Weights of a small autoregressive pixel model: adamw at rate 0.002.
Rows from block 3 of a small autoregressive pixel model, named by matrix and row number. Rows with one number belong to one neuron. Each number is 500 + 25 x the weight over its row's rms, rounded and kept within 0 to 999. All counts start at 0. Numbers have three digits each.
Before each neuron's rows are labels from the 100 images, of 14976, where the neuron reaches its highest value: "strongest on" is what is common among them. Only what is clearly more common there than usual is listed. The data: microscope photos of single blood and bone marrow cells. In brackets: how many of the 100.
# fc1: MLP up (model.blocks.3.mlp.fc1.weight, 512x256), inputs 192-255
# fc2: MLP down (model.blocks.3.mlp.fc2.weight, 256x512, transposed), outputs 192-255

strongest on: smear: peripheral blood (39)
fc1.447:492509463523528481491426487505539529546516473484522485545524471536489491487504505489529511508502513487437497504506491488514454496495460464501531484502532493547476539476507467530501436482494498
fc2.447:487500537507502504520516488525515508504500507495495497516515483482502530517473479533511503540475503495520436521512517512497524494493481509483512486536484499489488503577496505467500520494439497

strongest on: cell type: eosinophil (65); smear: peripheral blood (52)
fc1.101:522499498499517497523457466505470457479542485530477496486477519491514482497485520527504507490478524532494510488498502504486505524507500519520548491489502500473497505494455486509518460486479516
fc2.101:459499489555483499497593502495460549498507491489515497498521509493549513481533520496493501492490462495514480494485547465488537515498500502470489528436476479503538496528498498505423501484479467

strongest on: cell type: erythroblast (41)
fc1.40:516542479500484533491486506503478502535441469525513460523482497489522531515498499529523500467502514476507518498502477485526487502447458495498513505505515468461455466469452504516493498495513518
fc2.40:492501498521489501498489520467492513503482507549465512454482492468510521500507490537511485498472530474491502498478492515520506472533517552499510525500426512522512491542475545502484508461495503

strongest on: smear: peripheral blood (85); cell type: segmented neutrophil (49)
fc1.17:495551458491523480501514499540547486504499489419490498474495509483536515501489503507485531499510512506469489500484517503525500502506488569518520478513497507516491505534513504496469484513499500
fc2.17:541503475515494511511527507524529427472498460538492502485482497524479504499499539502515496502547498506520499509504501534490499441511497478499448503470521521504506489553497491514514503458496500

strongest on: cell type: artefact (77)
fc1.336:526563515487509506547495486535498484436509473489506509461482495517542549541551522537504483513423495496462495536471524519525500483465499510510500495472521519496488438524503508495486539471520498
fc2.336:413544473495488497501497495515483506480497498505547519490457508497494516500516538489505505476553500494480493507499508504513518506496487557448499472513497540520580480503503433497514530513480471

strongest on: cell type: segmented neutrophil (90); smear: peripheral blood (68)
fc1.247:469537470549498519522524504513512447478498450521505503521468512454491513468533532512488514502519529500498488583467449533516530486533528494481498483513488496508495485487533509504531539500542545
fc2.247:506503511490532500511445517552495502491499500444510466496504501511522496477490511491500500420443453508523501503498525510530489489461501487526475508530464446497500514468502491529511500549467511

strongest on: cell type: segmented neutrophil (68)
fc1.89:514492529518519504500477482486503489512442501519488478507499506490519580499521505497479482496489504495500555499486491487537513510530521517477503497544486487482545494499467498512528511464496502
fc2.89:489458455518487500498583501519444497495476508506506513499484520528511462488466497575472524497547492490496504499523476542485501487484497480520502492503494491500488500477476451504509436516493485

strongest on: cell type: segmented neutrophil (75); smear: peripheral blood (68)
fc1.453:526525484466497516485487504405483504487459487511523486498495511511505517499546527548507487468501500545479500504514448483499518473439492481469451481467502492468502525474549510539506492465495482
fc2.453:455492479483492498506527485547495501484540523502451503500537550490475506499459514506477526493514507497434519461488476546526528478525509531533502468483500528504526447546477465452477520510503480

strongest on: cell type: eosinophil (41)
fc1.166:497556535525512506486487504540500493488480495512493498484514467458506496469500511534497495507517509498521474523492455503512512502503467507495519522484570495495520442508504497532495490492475516
fc2.166:508467506515484490516485513531533468518488516583521509478465450438487504512461465494466515506519559449479507480481537445493552540506498509491503536454558505486502474491510462483584467497492503

strongest on: cell type: promyelocyte (50)
fc1.280:498500477518516482471476497540481521523501536515494478493498545522504484491512506528496480459491527514494517519442484503503511496485495551469484480456499470499465476500518505538414518505505498
fc2.280:489479528461510472503506451503498503530516519541539534529470497513507503526556514487520496498490483516428513481488545476483488449480481497470437520461507509495515490446501458487524489446494534

strongest on: cell type: segmented neutrophil (78); smear: peripheral blood (56)
fc1.161:490503521498526512531526464505491509501509486483535495456511523509536473459514540481490504495518487484474481514501478509488517491474488492464496490531449493519481501491506526498474537460518494
fc2.161:507484516463504507469511515542497511499518505550488521491501474513503515546500498492516501481449461509499510501485538481496501509442565506495453533419490498495497503455494497509489436499514485

strongest on: cell type: segmented neutrophil (61); smear: peripheral blood (41)
fc1.191:470486472504490547529499501469515524494555491495500500512505475510502513494520494540514512498478515514445502486448538516554476493504444454501503451500493487463508475507488470514487492500534503
fc2.191:527497498538490503497519521510499552534519493472481514513512568503486472499524512508506504519488497550483508499544452483478495525509508499517490505484445515497476495483480519499495491511491463

strongest on: cell type: promyelocyte (41)
fc1.300:507507478480505491539504474502496512540528525485517517522521506543501492501517513523478435489502513493527505523493497499503520506493503523480516516424515469506475486512522478499400544504532522
fc2.300:449499494497516508484496457540433538497509536510480510518489514506538498476550498527497488521531500487350500489487529498503521512508478512485453497463498537500561454525504494517510473481480514

strongest on: cell type: eosinophil (27)
fc1.314:539474464504541495492480504520541510476451500492494502520518458452505542484511559491530456526492517500506515492543499503440511534490543542471495502491503499511486515542504519521461482528491506
fc2.314:493514477490459501521502537527522497504502490521482470510507489502464442495453501429515503427428485500482506498494496467502473498500517501538477518506492492499500551533493500486542509510503500

strongest on: cell type: promyelocyte (28)
fc1.324:547504483456482499505496433510509491512523485502525483505482502464472524485479487494483470470494494488523506557509511491478502502553516507545454518476496494483484455477505510511461537499501507
fc2.324:531495503510502500503477498507530496534496511443476492529468453494502519486493521517502506524484497530540507504472471549525479507507456503514502515496446500501520500530500505511510485477527476

strongest on: cell type: promyelocyte (40)
fc1.142:518541469509537504513494494490498436502494500521481446497511528508488531472516518474529463473483504454518462504428501488526491479501512512483499471477509508510522482511499515482502522471476488
fc2.142:526507496492471500494530496554520500485500521524547506495505460517459565506524516548556498472452465511464474520442536502496499451423519495520474470470497525503480496494508486532521500491523506

strongest on: cell type: promyelocyte (60)
fc1.434:495502500484502460497506495490497508488517511455463509517504498525471500490514505499492487489427467499444489499485512501507501459507472518507460470494495546509493497500546459512460538495483538
fc2.434:508501508516495471496497495502499511496575497511500504511522549501504532489504500496564526496496489488494505501494597513509473505512529508505491488527504508506552494558495458492531481481518485

strongest on: cell type: promyelocyte (26)
fc1.146:497494491497512514548493548540463515491500497459488467525478508529486528530510474541543508475507543483451543490467516489500539503480477497509478452507513499437498456495492486518544530497500448
fc2.146:510552500505551500504486491525531548498499468503501502499496471476532475498498500493562474461545480505480498500469528498497445466498482490447492572447474483497486503486466541501445513494489488

strongest on: cell type: segmented neutrophil (47)
fc1.210:466484450482529554515470518532459504525483491445499497521523512491529526509512484603482491482485486487413503521459487461480496513465453461528487499507484503470474479503555497547510524497481491
fc2.210:570500493507536503513497496493500538511498488485502501492521454437478498517505487488516492523476492496497499492541509460537498577500483477491500534518478496489543512500491495506470494520468496

strongest on: cell type: segmented neutrophil (45); smear: peripheral blood (43)
fc1.432:488524559462501487539510523505456472464527450480505472517531467499500552493502509506493529498502497533520501480562514491478498508480484503499472435491477481555576496519493527539479491523456515
fc2.432:455483498517526471500457456507507535486502503528472488488475510488461506507451485539478502518502492511529502498477504513482492477503507453518507501512486471485417503513453512468473477480498514

strongest on: cell type: lymphocyte (34)
fc1.371:491512504502484494501507511488461511465503501520544455497530535522478512493449520463493496477510503535489554507554465498506449494542471521495500494475500476517524542512448511529466525539510515
fc2.371:520478484475510505504474474513530497496502481521497469478499516531543509497526495532524531483509484529518475487473482482441582540486498508512476505489497485488493486429528483483515488502491485

strongest on: cell type: promyelocyte (26)
fc1.58:516501498433497500526486558429396482517505490539516498492464501510480543498492490521529479513452482525501472505519497486511485507492522506531477530510526477471512509512502539518504428540409473
fc2.58:511502502517537504509512468520522495500499488488518526492509502485464527515498493552484509510480500456494461499500496528504512526498462497517535455476513490496501518502504480466524493492575531

strongest on: smear: peripheral blood (100); cell type: segmented neutrophil (45)
fc1.209:465525490496549503508501464510487484511472497523503519500476476502492516491505514534538458500516500456493551533494474438520514525506545462498502498494497496502484465464503503497454510499496489
fc2.209:495524475514513496511429540523513443491471501479492512462538497453457500493427508480499486448514450489419520533503451505500453478502496484500502505463483470489490533533473498489537500510489504

strongest on: cell type: blast (28)
fc1.363:516505493474507511492510511514477487463528472481502488467478479446543496473503544474490444500468515503493476509516510504538559490505496494475487487478506524499487513507460474521485496489515543
fc2.363:497482500523461517471522505438492521547485510548500495503508504498490524479454490524506506496508505535502513518539464480524502475498468544500459545554469479454444505471514474496466515497504495

strongest on: cell type: segmented neutrophil (59)
fc1.257:497505500496456494520500495502452468461501506478544472485549497542515515473537549470470537478488502468543520499492438490503488513525472498475496492485528511535460449558494540507504506493504491
fc2.257:505494492518520504494540510503520501476499491510456500525497479439519480523492471499510503530488505499502501533500502457497481509498496468520483535483497480491469505415544489494495470484535494

strongest on: cell type: artefact (28)
fc1.302:504488543499539508499490525501492477492542513471500480498496487513534466521503488506490499431481501501445506509490459482526502504512445526501496477476503462554471490493501550497500467470487526
fc2.302:508490524486497486516474468482501498501532494500505544480492509501528569449584450460464507502455492524536503502526525505524518457499566515502498465426507497495544512536513480508498494498549503

strongest on: cell type: promyelocyte (25)
fc1.401:508505497456521501537467478494540511476475472480483533501498513472474510505500530530474479504469545509482523503520440499515513537525486499552489488485540515494512496482515506507493499511492524
fc2.401:518498482497484494484503524485461492498504483538473522517521496563504500542456500536506535511494470465460504509452492505497505525499509536523496515459488490502513543445530507493498473463478512

strongest on: cell type: erythroblast (46)
fc1.138:476513495498507503516511505461493509500455505511502493472462491494457500502489543504510536474540509474504470513501474455525471502515527486511462512509505497506497509497477512502509527489497551
fc2.138:442504499493507495514517533458467502485500540492479510512526572503509509478501475558492493498481496502460528519471507517514480443559508533508494457472451519505570513603504495480511488451500498

strongest on: smear: peripheral blood (85); cell type: segmented neutrophil (40)
fc1.406:473498482492536507501485521511490487502476499479530489497491500467518516500533499518500503487457547486496513492483472504532521521517503456560464515558543468486513492525508492485460525485522516
fc2.406:515508488501536509518524483499523543501449557483486458522487503511481527498508539548537487490559527518482496520477498486478508487494483514493487482487486488552496496477518529500497510487454547

strongest on: cell type: artefact (27)
fc1.175:500513483540479555522503490520489497487477540519505534484499459511542530500493525517499505483458502506499476494495500498517499521489485502516523462502507495503518500471501514502496461482477505
fc2.175:446501490489513502540499484483492507520501507505505504495532506434502534499469547475477498514398525456523494493516531517513508512507502504510502485534455506497505507565491531496509521473507530

strongest on: cell type: promyelocyte (32)
fc1.7:511476524461491490509477512503485480490454429510530459533517486537556494477478531518531462459521519502541495501535512504521520523504500502500499504466498464481505501504488473512453519536521517
fc2.7:528499501548493489526487503530500499495472506514500523459524482487510591501504465544510474497518498453503509498449470470516496455462461474524491512434483490478518472527502429497499487525489503

strongest on: cell type: promyelocyte (37)
fc1.483:491499514500507517534534495504496483503493494503495489495494491484497510545480496557456481517491506527529497508523487521499472505451542489552497505466499538501512436565502503487492511468508502
fc2.483:457513505516501503536489460553500519501501479496507497502459456425526532497512498526500489480516510485427482521491502488490534465501498505503495534501508470504483489435494492490465492497475561

strongest on: cell type: lymphocyte (54)
fc1.446:540498483455514478492421465514487484440531491502479484499478584500513498492518500508490480482524496515508490491465482477479525505491488497533468472477478512479495530439528509527498496544495487
fc2.446:438483488458482479479496502511485447502500497475525525496500516504493414508552416535490489547498504499455552526502511489512484506524446503506495492463508419511535487545552497501483501486504498

strongest on: cell type: segmented neutrophil (52)
fc1.383:438502479437515484514479512451485468501506491541509492534493519472516521526520500497466497485499486502480485490514495497517450537487506484457492494530513504501526491515507481503519489502505493
fc2.383:520504505502495500474503466544499506497494499473463487498476506500498454517513549526505480478494468509498488500493466498485481511480492479519509507508501504477471508501500447505494499551515489

strongest on: cell type: segmented neutrophil (70); smear: peripheral blood (56)
fc1.445:498522497454496494506505488518508504529497480494555529482521545485582574468503497507511494509500524486435470517497502503477518468501523495504488521532493493502549471482501493517509518437485498
fc2.445:539479505473511487526529469528510513488526498496510490512494513475529531487493506510481507502434540491586496505527506507564525512489541508508493489466465504522486500490490488476505493535510514

strongest on: cell type: segmented neutrophil (93); smear: peripheral blood (50)
fc1.18:503500489499507450512467507461514497539502506526536517524490501522489512493538562472501495503508500497490503519506487493498507518499518478516526482522508546481532520422521496507527520485476500
fc2.18:492507472468458507451524475517449427499506496509495506500486503495488488514545458504499498491546513470476536517466483503481464449500498510504457520552505518516496479521524550519437523490511493

strongest on: cell type: segmented neutrophil (71)
fc1.291:520522489490497498522445541484500501490525512440500472525480507506496495501513504530522491513499500495499540529494488502500488495484422457482495516508494514463508491514514480448492504485506508
fc2.291:501493496483491501490511497547498511511505505493504517501497472502434494545465500466522522501516527504499483484521498530498441462427473467506518529496501465508500530421455563507537466524527495

strongest on: cell type: segmented neutrophil (88); smear: peripheral blood (35)
fc1.307:535548463499476509510511445505512508488498468526500500483489509498514502497511532525507497479509497502493505521494479473527500537521510520482520496530512502544480499490488492483479525498524516
fc2.307:465492508497532503519507530525491519492517497482486539535572496492499472510496488473525488510485463484514500499499504517506502486470468509464485509479476464487515449492497467480508495473501506

strongest on: cell type: segmented neutrophil (70)
fc1.241:529489478507521494449500477494473511509477494526509499452484457457499521555498510498529497483465509477459512485495464498536461523450514467500496460503509457491515528481488510496472504473497470
fc2.241:497495493496498502492474469462531449477487483555488492510484439571539439505469483569475543506491494488513503525509483504451508514478496482532493540499539522505467498498507471502521471496490522

strongest on: cell type: segmented neutrophil (58); smear: peripheral blood (42)
fc1.140:483489478525522501507444545492487449507514469478523481503496551509502516485497500510497515507579500552521463467546536437550473523521505466434476484519470529500510547474513510494475489500490553
fc2.140:556510544484497500513492461489468495481498497504515482498602496473472493522532543498487488501480485508557487501484504491486509478419509492509492472455514502485525503505503524510538481494497495

strongest on: smear: peripheral blood (100)
fc1.179:484537484524498504529535497464485495480500465541507476480476500478507508502505548491524471503497524506502526501459470533534528497499527485498500514489511505501513506499512495505481513487478539
fc2.179:499464485528483495501497494550505488501505539510462524535515507504537470494539507438523535530494509544502522483487493507494498498522447515540485519424486541444514459495505496496559501496532473

strongest on: cell type: erythroblast (73)
fc1.153:508498498494470498494482509509476496499500495528537475500487510527494506504526523496554513520525494525478520527486469488492481428465503499505488519507511499500505498508517558562468588511540514
fc2.153:542518488540512500494512470487500501500504455537518472488514488519494422481482494550506523519486529505495506512499483521468501526527504495533492507516503489516523515457497434499487576534493475

strongest on: cell type: erythroblast (63)
fc1.199:527519499476512511493493506508509505506464505534529459460557528516508507484517489496499523503516473513493561489462506509496533490491486525543452520532508513522513500492509493497507509503473468
fc2.199:546496524527460499489488456507494558499485485494485502468546473498500540505519507489545481505457503499512486488499506507554502496496480489502509514421487449501491485504489517490525538513506499

strongest on: cell type: segmented neutrophil (61)
fc1.370:483501509505517467500456514510477479504500462481500518498496532470536500527499558500490525527504551480527521499523465505517537611493493508521447461492484525495531501504500469502504459456524518
fc2.370:434523473495492497536483492498492489507500490542494502515498568492493483484488494520434499525508480467438534501466502483479485478516515507501488529504501480502474488474509494507513467455473499

strongest on: cell type: blast (27)
fc1.395:497464474482523529500492460533494459471486430511511527472511490465494497497498521497511486528476536491574469498527487511498543508481478525498503503509503502505518527514509451523523505520502567
fc2.395:493491496510499500497495516504507518542495526489524502491545495484481522466492493507500495497522576575484497478529497495489495520501494501498460540497446489477441499496501467510525508526487497

strongest on: cell type: segmented neutrophil (66); smear: peripheral blood (58)
fc1.337:522511513495464502472509500454493483505482528494462492496481463556491522476528517497521499495564488504491502525441481497490508484519491503490533506468506483484536536488500508504492492477533496
fc2.337:464501491486475507492505518470494550502535513463476529517499517519509489523502537526493498511515512516475497472486487511479497479523492512466510487515516511477503427482497493491468524468478498

strongest on: cell type: promyelocyte (30)
fc1.167:537524492458512517509478486518509508470467501511477487500513486507533497513507509503576481463520541523512505533495496489504477503516554474549482532481497516470557517502501505499475547495492510
fc2.167:502508504510521491516517451542501504500499493442487512481471503475522519505549461467503445512507477512498516499510518458483484447477486448519497509489501542472483502477501415519494509488503514

strongest on: cell type: promyelocyte (30)
fc1.271:541493466497476503482511479457501536475443508492496486492504471446501492511501499494549469428508499512472459498508453479509487514496454480524514504474502512466500495505524454494459511463482521
fc2.271:491522502530513528514492505529515518508490490518541528481513502398497499499503493460489502505444503503516463485519502503490525509496568451523540496470492518502510493494498509505535500514494472

strongest on: cell type: promyelocyte (34)
fc1.78:504545489504505523525472496491468485454502475460441468497483521493493497487550512484501510475545500492559501478506503517524507543464512512495441480507503465528539493494498477539472500477500498
fc2.78:554498498532482474459532499512538500512491475530490516466516508469505529511532506477474497496409497536542526500499490488526499487506489500502512462455460469527447506492495520479483501528543534

strongest on: smear: peripheral blood (99); cell type: segmented neutrophil (48)
fc1.14:503514489517524513495522531518462478454516542565510496440526527548486435487544502550511452480508519469495491506507425489515514474509552504505483486501530505485482515514498496516472512501525481
fc2.14:512564486525548505516503526529551507477475473479491457507499489493459466502520499511504503486490507532530474512426524501460497571490477467534465510489503532517481505497546547504511502503490502

strongest on: cell type: artefact (33)
fc1.346:536515487542519511495505520499486504535478523502533500504532478494533499496519518531508506453534535502497482500500489499478515498527503495514477479438465509488533460510470510547560497502472513
fc2.346:517499501492493505473528496503499547483485555485455496538505491508530535474500528503516499486476457543438528471522484491507492487518489530506465551529498518449447503496495473482503467491508496

strongest on: smear: peripheral blood (91); cell type: segmented neutrophil (47)
fc1.54:492496504480533482525498518452479498526516489516475492477550523502493506530547501496541511484542511494472511507486502489519485445498525461539466497466478502483495490489473509500525448483499462
fc2.54:505466501502503503451511461466482492499488501507502487473490499497465542500501503534501469528517491492505494547499433438525545484532443504482527468521491490533485465539494526500443545519492501

strongest on: smear: peripheral blood (42)
fc1.176:527516481514517509528524484502502503533516502495495490529536535481535517476504499509494485489497500492478470499494566535471549484509518509473508462513481464515502457449499474489478503519514481
fc2.176:560491483548501498508496487516499513482495496488491504458494500494503513521488519486496522488481497470530458480495470498493473494457461481521513507501513529505517573506458510494534484554499510

strongest on: cell type: segmented neutrophil (55)
fc1.82:476494488504499502500470509498535505507497505486512497494531520475521499467516506499499496481504556501471499484475468497541474481473471505504493501470484528472536480505532476503474505503531536
fc2.82:564479495497497500467528472501525498552498465449497486508520484537455495527503490500525482515494506538511512498504405498498474504485535450527447502508502479499456525482498510511488507502489468

strongest on: cell type: promyelocyte (32)
fc1.425:501551526534506502503482518499497473517512537518553499511505500518507529497505507497517463498485538482504555457454475509480500456523550506513486512476518515500473510519494541507484493480418535
fc2.425:496498557506502501498474499527519529500497522483521487500464479461480495524547540504541493476518500464483505494462551502497482469474486473489484519472480510494501504514509503495517503508514485

strongest on: cell type: artefact (38)
fc1.151:512495504500501517498482532460472452496498490466534487493498502496484556517507491523488477529509471551507517483525522443543503463547472514497480485501490501505499471480501465515478477514534526
fc2.151:465456495451513501502491491492495507510501496556479509528559443460500490462461503500506500494484533437533470485547534502500513552513507512499481547489466475510549525497499473444498461473496507

strongest on: cell type: promyelocyte (30)
fc1.219:522522493488476500538487456512500501511498544516492499515481477570498490509486532513490475476481507443513514538460512473531502468491471494494544486507501563568469455515524500516449555478519520
fc2.219:499491515515499493503490507508530502488509465510502543484523515493460514498568489531494496480503510480478507501496565486472500535515473499532524488466494437514523493480544476495558466472532496