Weights of a small autoregressive pixel model: 3.22M parameters, adamw at rate 0.002.
Rows from block 3 of a small autoregressive pixel model, named by matrix and row number. Rows with one number belong to one neuron. Each number is 500 + 40 x the weight over its row's rms, rounded and kept within 0 to 999. All counts start at 0. Numbers have three digits each.
After each neuron's rows are labels from the 100 images, of 14976, where the neuron reaches its highest value: "responds to" is what is common among them. Only what is clearly more common there than usual is listed. The data: microscope photos of single blood and bone marrow cells. In brackets: how many of the 100.
# fc1: MLP up (model.blocks.3.mlp.fc1.weight, 512x256), inputs 64-127
# fc2: MLP down (model.blocks.3.mlp.fc2.weight, 256x512, transposed), outputs 64-127

fc1.144:514507504566417503439517490493460419498465542500564605487443427502525535556458526427512504524525471532526514498475536491490451480526573491573435499501465601578536510526516449502509459465498426
fc2.144:558481500477526443453512451466520562564460498500513490411528506496463518507458468487567526541503443500531490428526484500514521552526504479479512541495573498476485432490481479550394526459548504
responds to: cell type: segmented neutrophil (40); smear: peripheral blood (38)

fc1.498:503469462538517528485505500506575543332468484472584555534459527464502556447433495462540480523532493508497505579502487510570462489493533543496486487446608477529549517502499442452501500475521566
fc2.498:529536575483560496529514503416507492548465548551498510489440467484487514508503512437466521504505503511502495497495503499518507581394475446468514502487491495457435506550509646512464477483557511
responds to: cell type: erythroblast (57)

fc1.243:407500536488446522481470507468441482523519501513500544582408487473584491501481493502502494569533525504529461531499443505508463410545500514475488519530462453492536551495429451563506455459445468
fc2.243:486486519507534500473507543498457553485542496459519494414467552534505513516506523480488469395465466492471518412459541478517558540431500488510505448511507537555494438514512486493455489515511462
responds to: cell type: promyelocyte (32)

fc1.335:522490467469499493491503466516450577496492518498504516590518503434501515458474479482515566526478486500477574471437512501467502478511440527534458509510485555539552493487492475564550504482545494
fc2.335:592507514503572511521499517507471486616482510554485509424516464538467482525546509491488544460498554436546472477506504573510452586442514502529535516460510514492483475519611597490504513483542472
responds to: cell type: erythroblast (34)

fc1.492:510570416522561514565477516501578497487569510500610434440530578530473513450522534448484490488497487441503480497428533490528552509500504524528475478470436533539514396545450512509510519505449525
fc2.492:436505504499502619511501582500536457420462540487602542401595534529502498495563458495488483502503542580461494494479504544511428499486529500508496495503453557507536544500499502507463492539490491
responds to: cell type: erythroblast (73)

fc1.265:357467490482547500518456512489533445499486501528472526486509484489484585456493582453486507428545460515482451504485550457519500482447538477532486502525473505518488494498476584481515508544497521
fc2.265:506477475520429515508502499539523500509484423485496489565578503501499503477496482489457509469497546530445503515487476541503471557540526552453504455502511497486484500501495495503461558474537556
responds to: cell type: lymphocyte (34)

fc1.151:496445442476541475495492536502534591450525542508489489577486490462496553507503457501490546475502505490428540499496484496411499497476506518547481508486491516508569482473448436550515444518557410
fc2.151:470485551485445540539541460520506462469538510485486578518534516501493490553428471441525524519476502563549506490499506562567460555528516511497451430492632525507452538529541518495467466505521473
responds to: cell type: artefact (38)

fc1.333:453428505474444474440451533542461523551501547505526506603497514461524532511424498501502593534483527493442513558485484494492498515495492531508518512510492507484499467510463485505578508462460565
fc2.333:505538462381495485488503478552426524507475504492469482445463531492502473522495495497506541506481555431485567528544494463384558496553492521487558503530478526505405533463494517479572423481415542
responds to: smear: peripheral blood (100)

fc1.205:479497459509533551491449495463480476515540460461532511494373545491482447483504493504533477421518480486456451538504462501506508442504554478612511452496512520566501483554505472414514503518472471
fc2.205:492483543499503494508527505499562494473541433505488511473566452487503544502498501501461378504495607524446532438502570525546502562524496493496497496496500569412501543492496519491443482525523501
responds to: smear: peripheral blood (78); cell type: segmented neutrophil (48)

fc1.453:444503547499451450530547517465534491526478491514510449531503524477516553529497472493445505490535460531490477567496474492506479484490525483503426563417510476507498621530381527487444483500474495
fc2.453:506501465507539506527494502520522609579515482459521510507552495498478416485499527568491524521492464481532453510507463455472516533516503489428511470533489490526488450514501535564477536510503485
responds to: cell type: segmented neutrophil (75); smear: peripheral blood (68)

fc1.377:443510515512466501553445501522487445506474497519551492508483505502507490425502454452527517499517417446535462583494419534495472512547536462540386448498523545499500482526429441565436448545481531
fc2.377:527506498516547488524496463507493523472496523503467453415499519499489497523502466461504562489517439511433444435510457522485456338418468532491469446599504499534485470555499544500453447529486497
responds to: cell type: lymphocyte (40)

fc1.305:435496526557442435518509532526514505454573498454511484500501578453474495500480482467469465540541505478475483446493436467443550531514483561568491481575515537555533538557552509516495505510502492
fc2.305:478502493458487492521466513533490511526482596472489610464538531498496487499492483556484524519506457489565486492441497516599464454472496587525487503487573443599553513511506500504542494497530475
responds to: smear: peripheral blood (46)

fc1.58:456532612506489444452536542437454499565524497495497478525486520496471487488412524616476492454498505466503509522416440484463477499457446503522494504453469518531579500499491476508505480515500507
fc2.58:473458498507487419540458496489459505493464504499476491490505527464502531491502508496495467503527500539507456525461497508484519532442507404507488479497507472589483476492524487519523480487441528
responds to: cell type: promyelocyte (26)

fc1.241:502490484512519508545444464551513510509453526466505549520511514483514489464492467485485482460484386539518518534492474500592462500502548477461456542498491477524618569518477539535540564557490489
fc2.241:496492509489535507528457505455438502496505504532504520480529601498529518502506398518445514511510604485417491468482511398493571552495469452531451478548527507456446499532587489490521483505425500
responds to: cell type: segmented neutrophil (70)

fc1.415:459520499493503502508458520490474450485537508523568502509483488472465523501528538428511438510482443474564513600460506494455493475558531426420494503473473510520483533524496450526462535479428492
fc2.415:511514532440472500452493498497490504570539496541503468466400458497495571523500473504485508470500497529454497464533501472542502437382408546501472510504514557508495503464489509496478502512520488
responds to: cell type: segmented neutrophil (41)

fc1.76:536494527489476600474437507490479471511487413535497482487495510500489490501498532474497524582519493444482580478493418512490502435494545489553484500511500600523498475553532498560522449464472505
fc2.76:505509511496478488498409547503459490459518550540515484486560485490526495496516532510455468453482521447446447489469491528479447528500483545445508474510495534564494479495520545518403522481535463
responds to: smear: peripheral blood (95); cell type: segmented neutrophil (46)

fc1.334:467484448424488510432506517401469486485476493503462375493406484459499531443508488547444538540546570527487470604502502493493514470467509544538527493481508535562507556529502494496476414501510497
fc2.334:482522417479510500422535517480567467494483492447492494526442514500520536486514532500539433445496533506494575514473516546524514575541517497463521592444457554422518552429544551429518497582481515
responds to: smear: peripheral blood (71); cell type: segmented neutrophil (59)

fc1.211:571494453507438479498522527528529525515469479480514479576564445354497541448452541548499507529497511488504563526510514503599493503515562493537541495417566512508539498481503431553537464541505456
fc2.211:494546536510559492494545492484446500520494605508501502505421508493493504500498545514413549498543522494520519506504463602443505625514484463516545557453577535466437485511557567482399504493524502
responds to: cell type: lymphocyte (46)

fc1.413:507494523487559529463493505477507538498530521537489459476428449538473564514500457504479598575544481541461500579460532473501519438481496455505501526494444504542504488480518474500524505410464517
fc2.413:505526414474492515431645544495577483516500467509534481488523549500519501403471495458475433539405513515529561508519474478531506536505504496483510499404538568410505564548490496453498535515517521
responds to: smear: peripheral blood (44)

fc1.250:511490492467458500453475494516556507450595548449502508461584485537497495455499437570503571489554469532511527514465532480507521482485534545491380542462518445543499571477406510492477498499496584
fc2.250:492541415542547591526531500521484511504471495474554526500437531500448484462498602505519529529502502473562471529505459497495496494574489552501516488506526479528516410515496537504498461550493505
responds to: smear: peripheral blood (42)

fc1.507:533471435531491508474492496554513554448496470437529451588526476525418454502495499504461430550498458480493462423501495534503506492495563563511496500499432506504588476491468510500512506511433493
fc2.507:506493503500529590490500498502462501511502547542505600483574516496500483498499427495575530536494488532607496567484509474531433490472510508512601513482474512464520511516470481506512519506486464
responds to: cell type: erythroblast (40)

fc1.280:472452451511517503479531479468488525521521537504534524576477464503476487499454462483578531525564455501501450503573512491520479422510568443468505494514459498476566525588468543550516591538492520
fc2.280:429500507506487437431490490521404453596507468477472500398501472516472477503473478599522539494503437536515527441550556497436473491466481519550544495506532444528515529491444568499483490427487577
responds to: cell type: promyelocyte (50)

fc1.399:483483435468514506451495536505493518519521475544476383437498541483578411493454488475522447501499504484495483530466514431429485434514504483500452494459548550566516477506485489556490535492522487
fc2.399:470473598507515447493471519562506527586535484506486494501564460473503430499463501507477496458500498390508440422441515567498569508508390496504497497508539549521502493498528471502570503498492461
responds to: cell type: lymphocyte (34)

fc1.460:466547488527450493492468492497557564566463490485501442525497532540497504526486526466482472494497510451493439457537509483504507450561531520537519486552466494509502484605461487413517563523480515
fc2.460:515498512491553538493501472478535500516488512512555495502536489478499565488500445497617527527499469543563495502499519584567456494452494503482508506421496552459502543480510493477511495508513464
responds to: cell type: erythroblast (58)

fc1.232:536561509407550536408470496460520464530516485513549462541462478511494509522438497501502494447511501497390495506493457500505463467505570506499463482577504543525490485558520511492476492485481478
fc2.232:499454544484427519465544494497377469466509503497512506418474566498484505476496516515400497529499537517504431426495509501512532553442499519498579454508676545433490514531507558508510609474416470
responds to: cell type: lymphocyte (38)

fc1.500:491543463496447501487490522516492595500420551494493480490562534498519491502432490506486489483494464463462588580433549452548494508494500473565501500435518525573516502486486496541504435587529545
fc2.500:470519553454521449442483503427460528536429541480518448412429514545483503502528487454504528480505510494506417469551510506425517488515541470505520518495545500413468473521558538549499509505509480
responds to: cell type: erythroblast (32)

fc1.357:520507502433442498416514488481487463517565485493517520516549474496506523527459497506456466497519502432449523443458494461440489504534555455524439524534469525593516531467501527489545562501535487
fc2.357:521526485554488427504456479497531526505571559461482514510490535487499489479455536468493533491505488522494455539478516540496493481503471510467468503596512556515531477481500459505463496491440522
responds to: cell type: promyelocyte (32)

fc1.253:510502567453442548534430546498514519546531504485597544507464485434512536456489577495515535457536496504491511503482457471517459453525503478486517461475483507514538469581472502504572497544482472
fc2.253:516512551532480488524506492494553462474501462504436514488467524501465517545508506596462479466533508478594501557456536538456501547470391532548507510524522526481495532497520473483474466511523612
responds to: smear: peripheral blood (100); cell type: segmented neutrophil (57)

fc1.14:505527466486481468538517520475487524495515461424503481473594505502499458444515569490501457504454499469449527450506502519498440499521446487560409473491484515549476461507492486421588552559500506
fc2.14:458501462482466427469486480459435535434463496540463487548457483467495506499545498478495494442542464464497490531502481546473517443460487536559475533498506493552503472501521497508503474479530503
responds to: smear: peripheral blood (99); cell type: segmented neutrophil (48)

fc1.44:468506509498435610488484562499534562481492480448537421489548564480508504536537499518476496510469475514428512525473513468413472524484526522534467530499437551522475532508601501485486480508490484
fc2.44:498497485519493377454506519497505487474503516493507490501434470501473378501500502473475459518538494499551544468497493502507505404557511400520449489487486509500492541502505481511492438496453500
responds to: smear: peripheral blood (51); cell type: segmented neutrophil (44)

fc1.161:435473443485508458490449579470550509530527586486490466465533509512458446428525500549418441457513422546476551612486522510581467504507514482505432490441490516585514497545506479513501490505413549
fc2.161:452512508509509593514536514547563452537513472513497507427559552525544512465503451513667481458476537504481483451494509467548477483474489510508549480477468535490512471487491476530538470483475475
responds to: cell type: segmented neutrophil (78); smear: peripheral blood (56)

fc1.306:479540482569488565480454495526420522512452442503503570551580490391436429481508558512505504436499461506544541504408490526486477569513454474489496507514471503501479480528465509491446569511479462
fc2.306:523502535403496491542474509497524489506500472524552479513513508493504560537519434468404514542501564494501491474503494522500491504498511538433509460500433541385501501534483485493446479402413464
responds to: cell type: segmented neutrophil (65); smear: peripheral blood (58)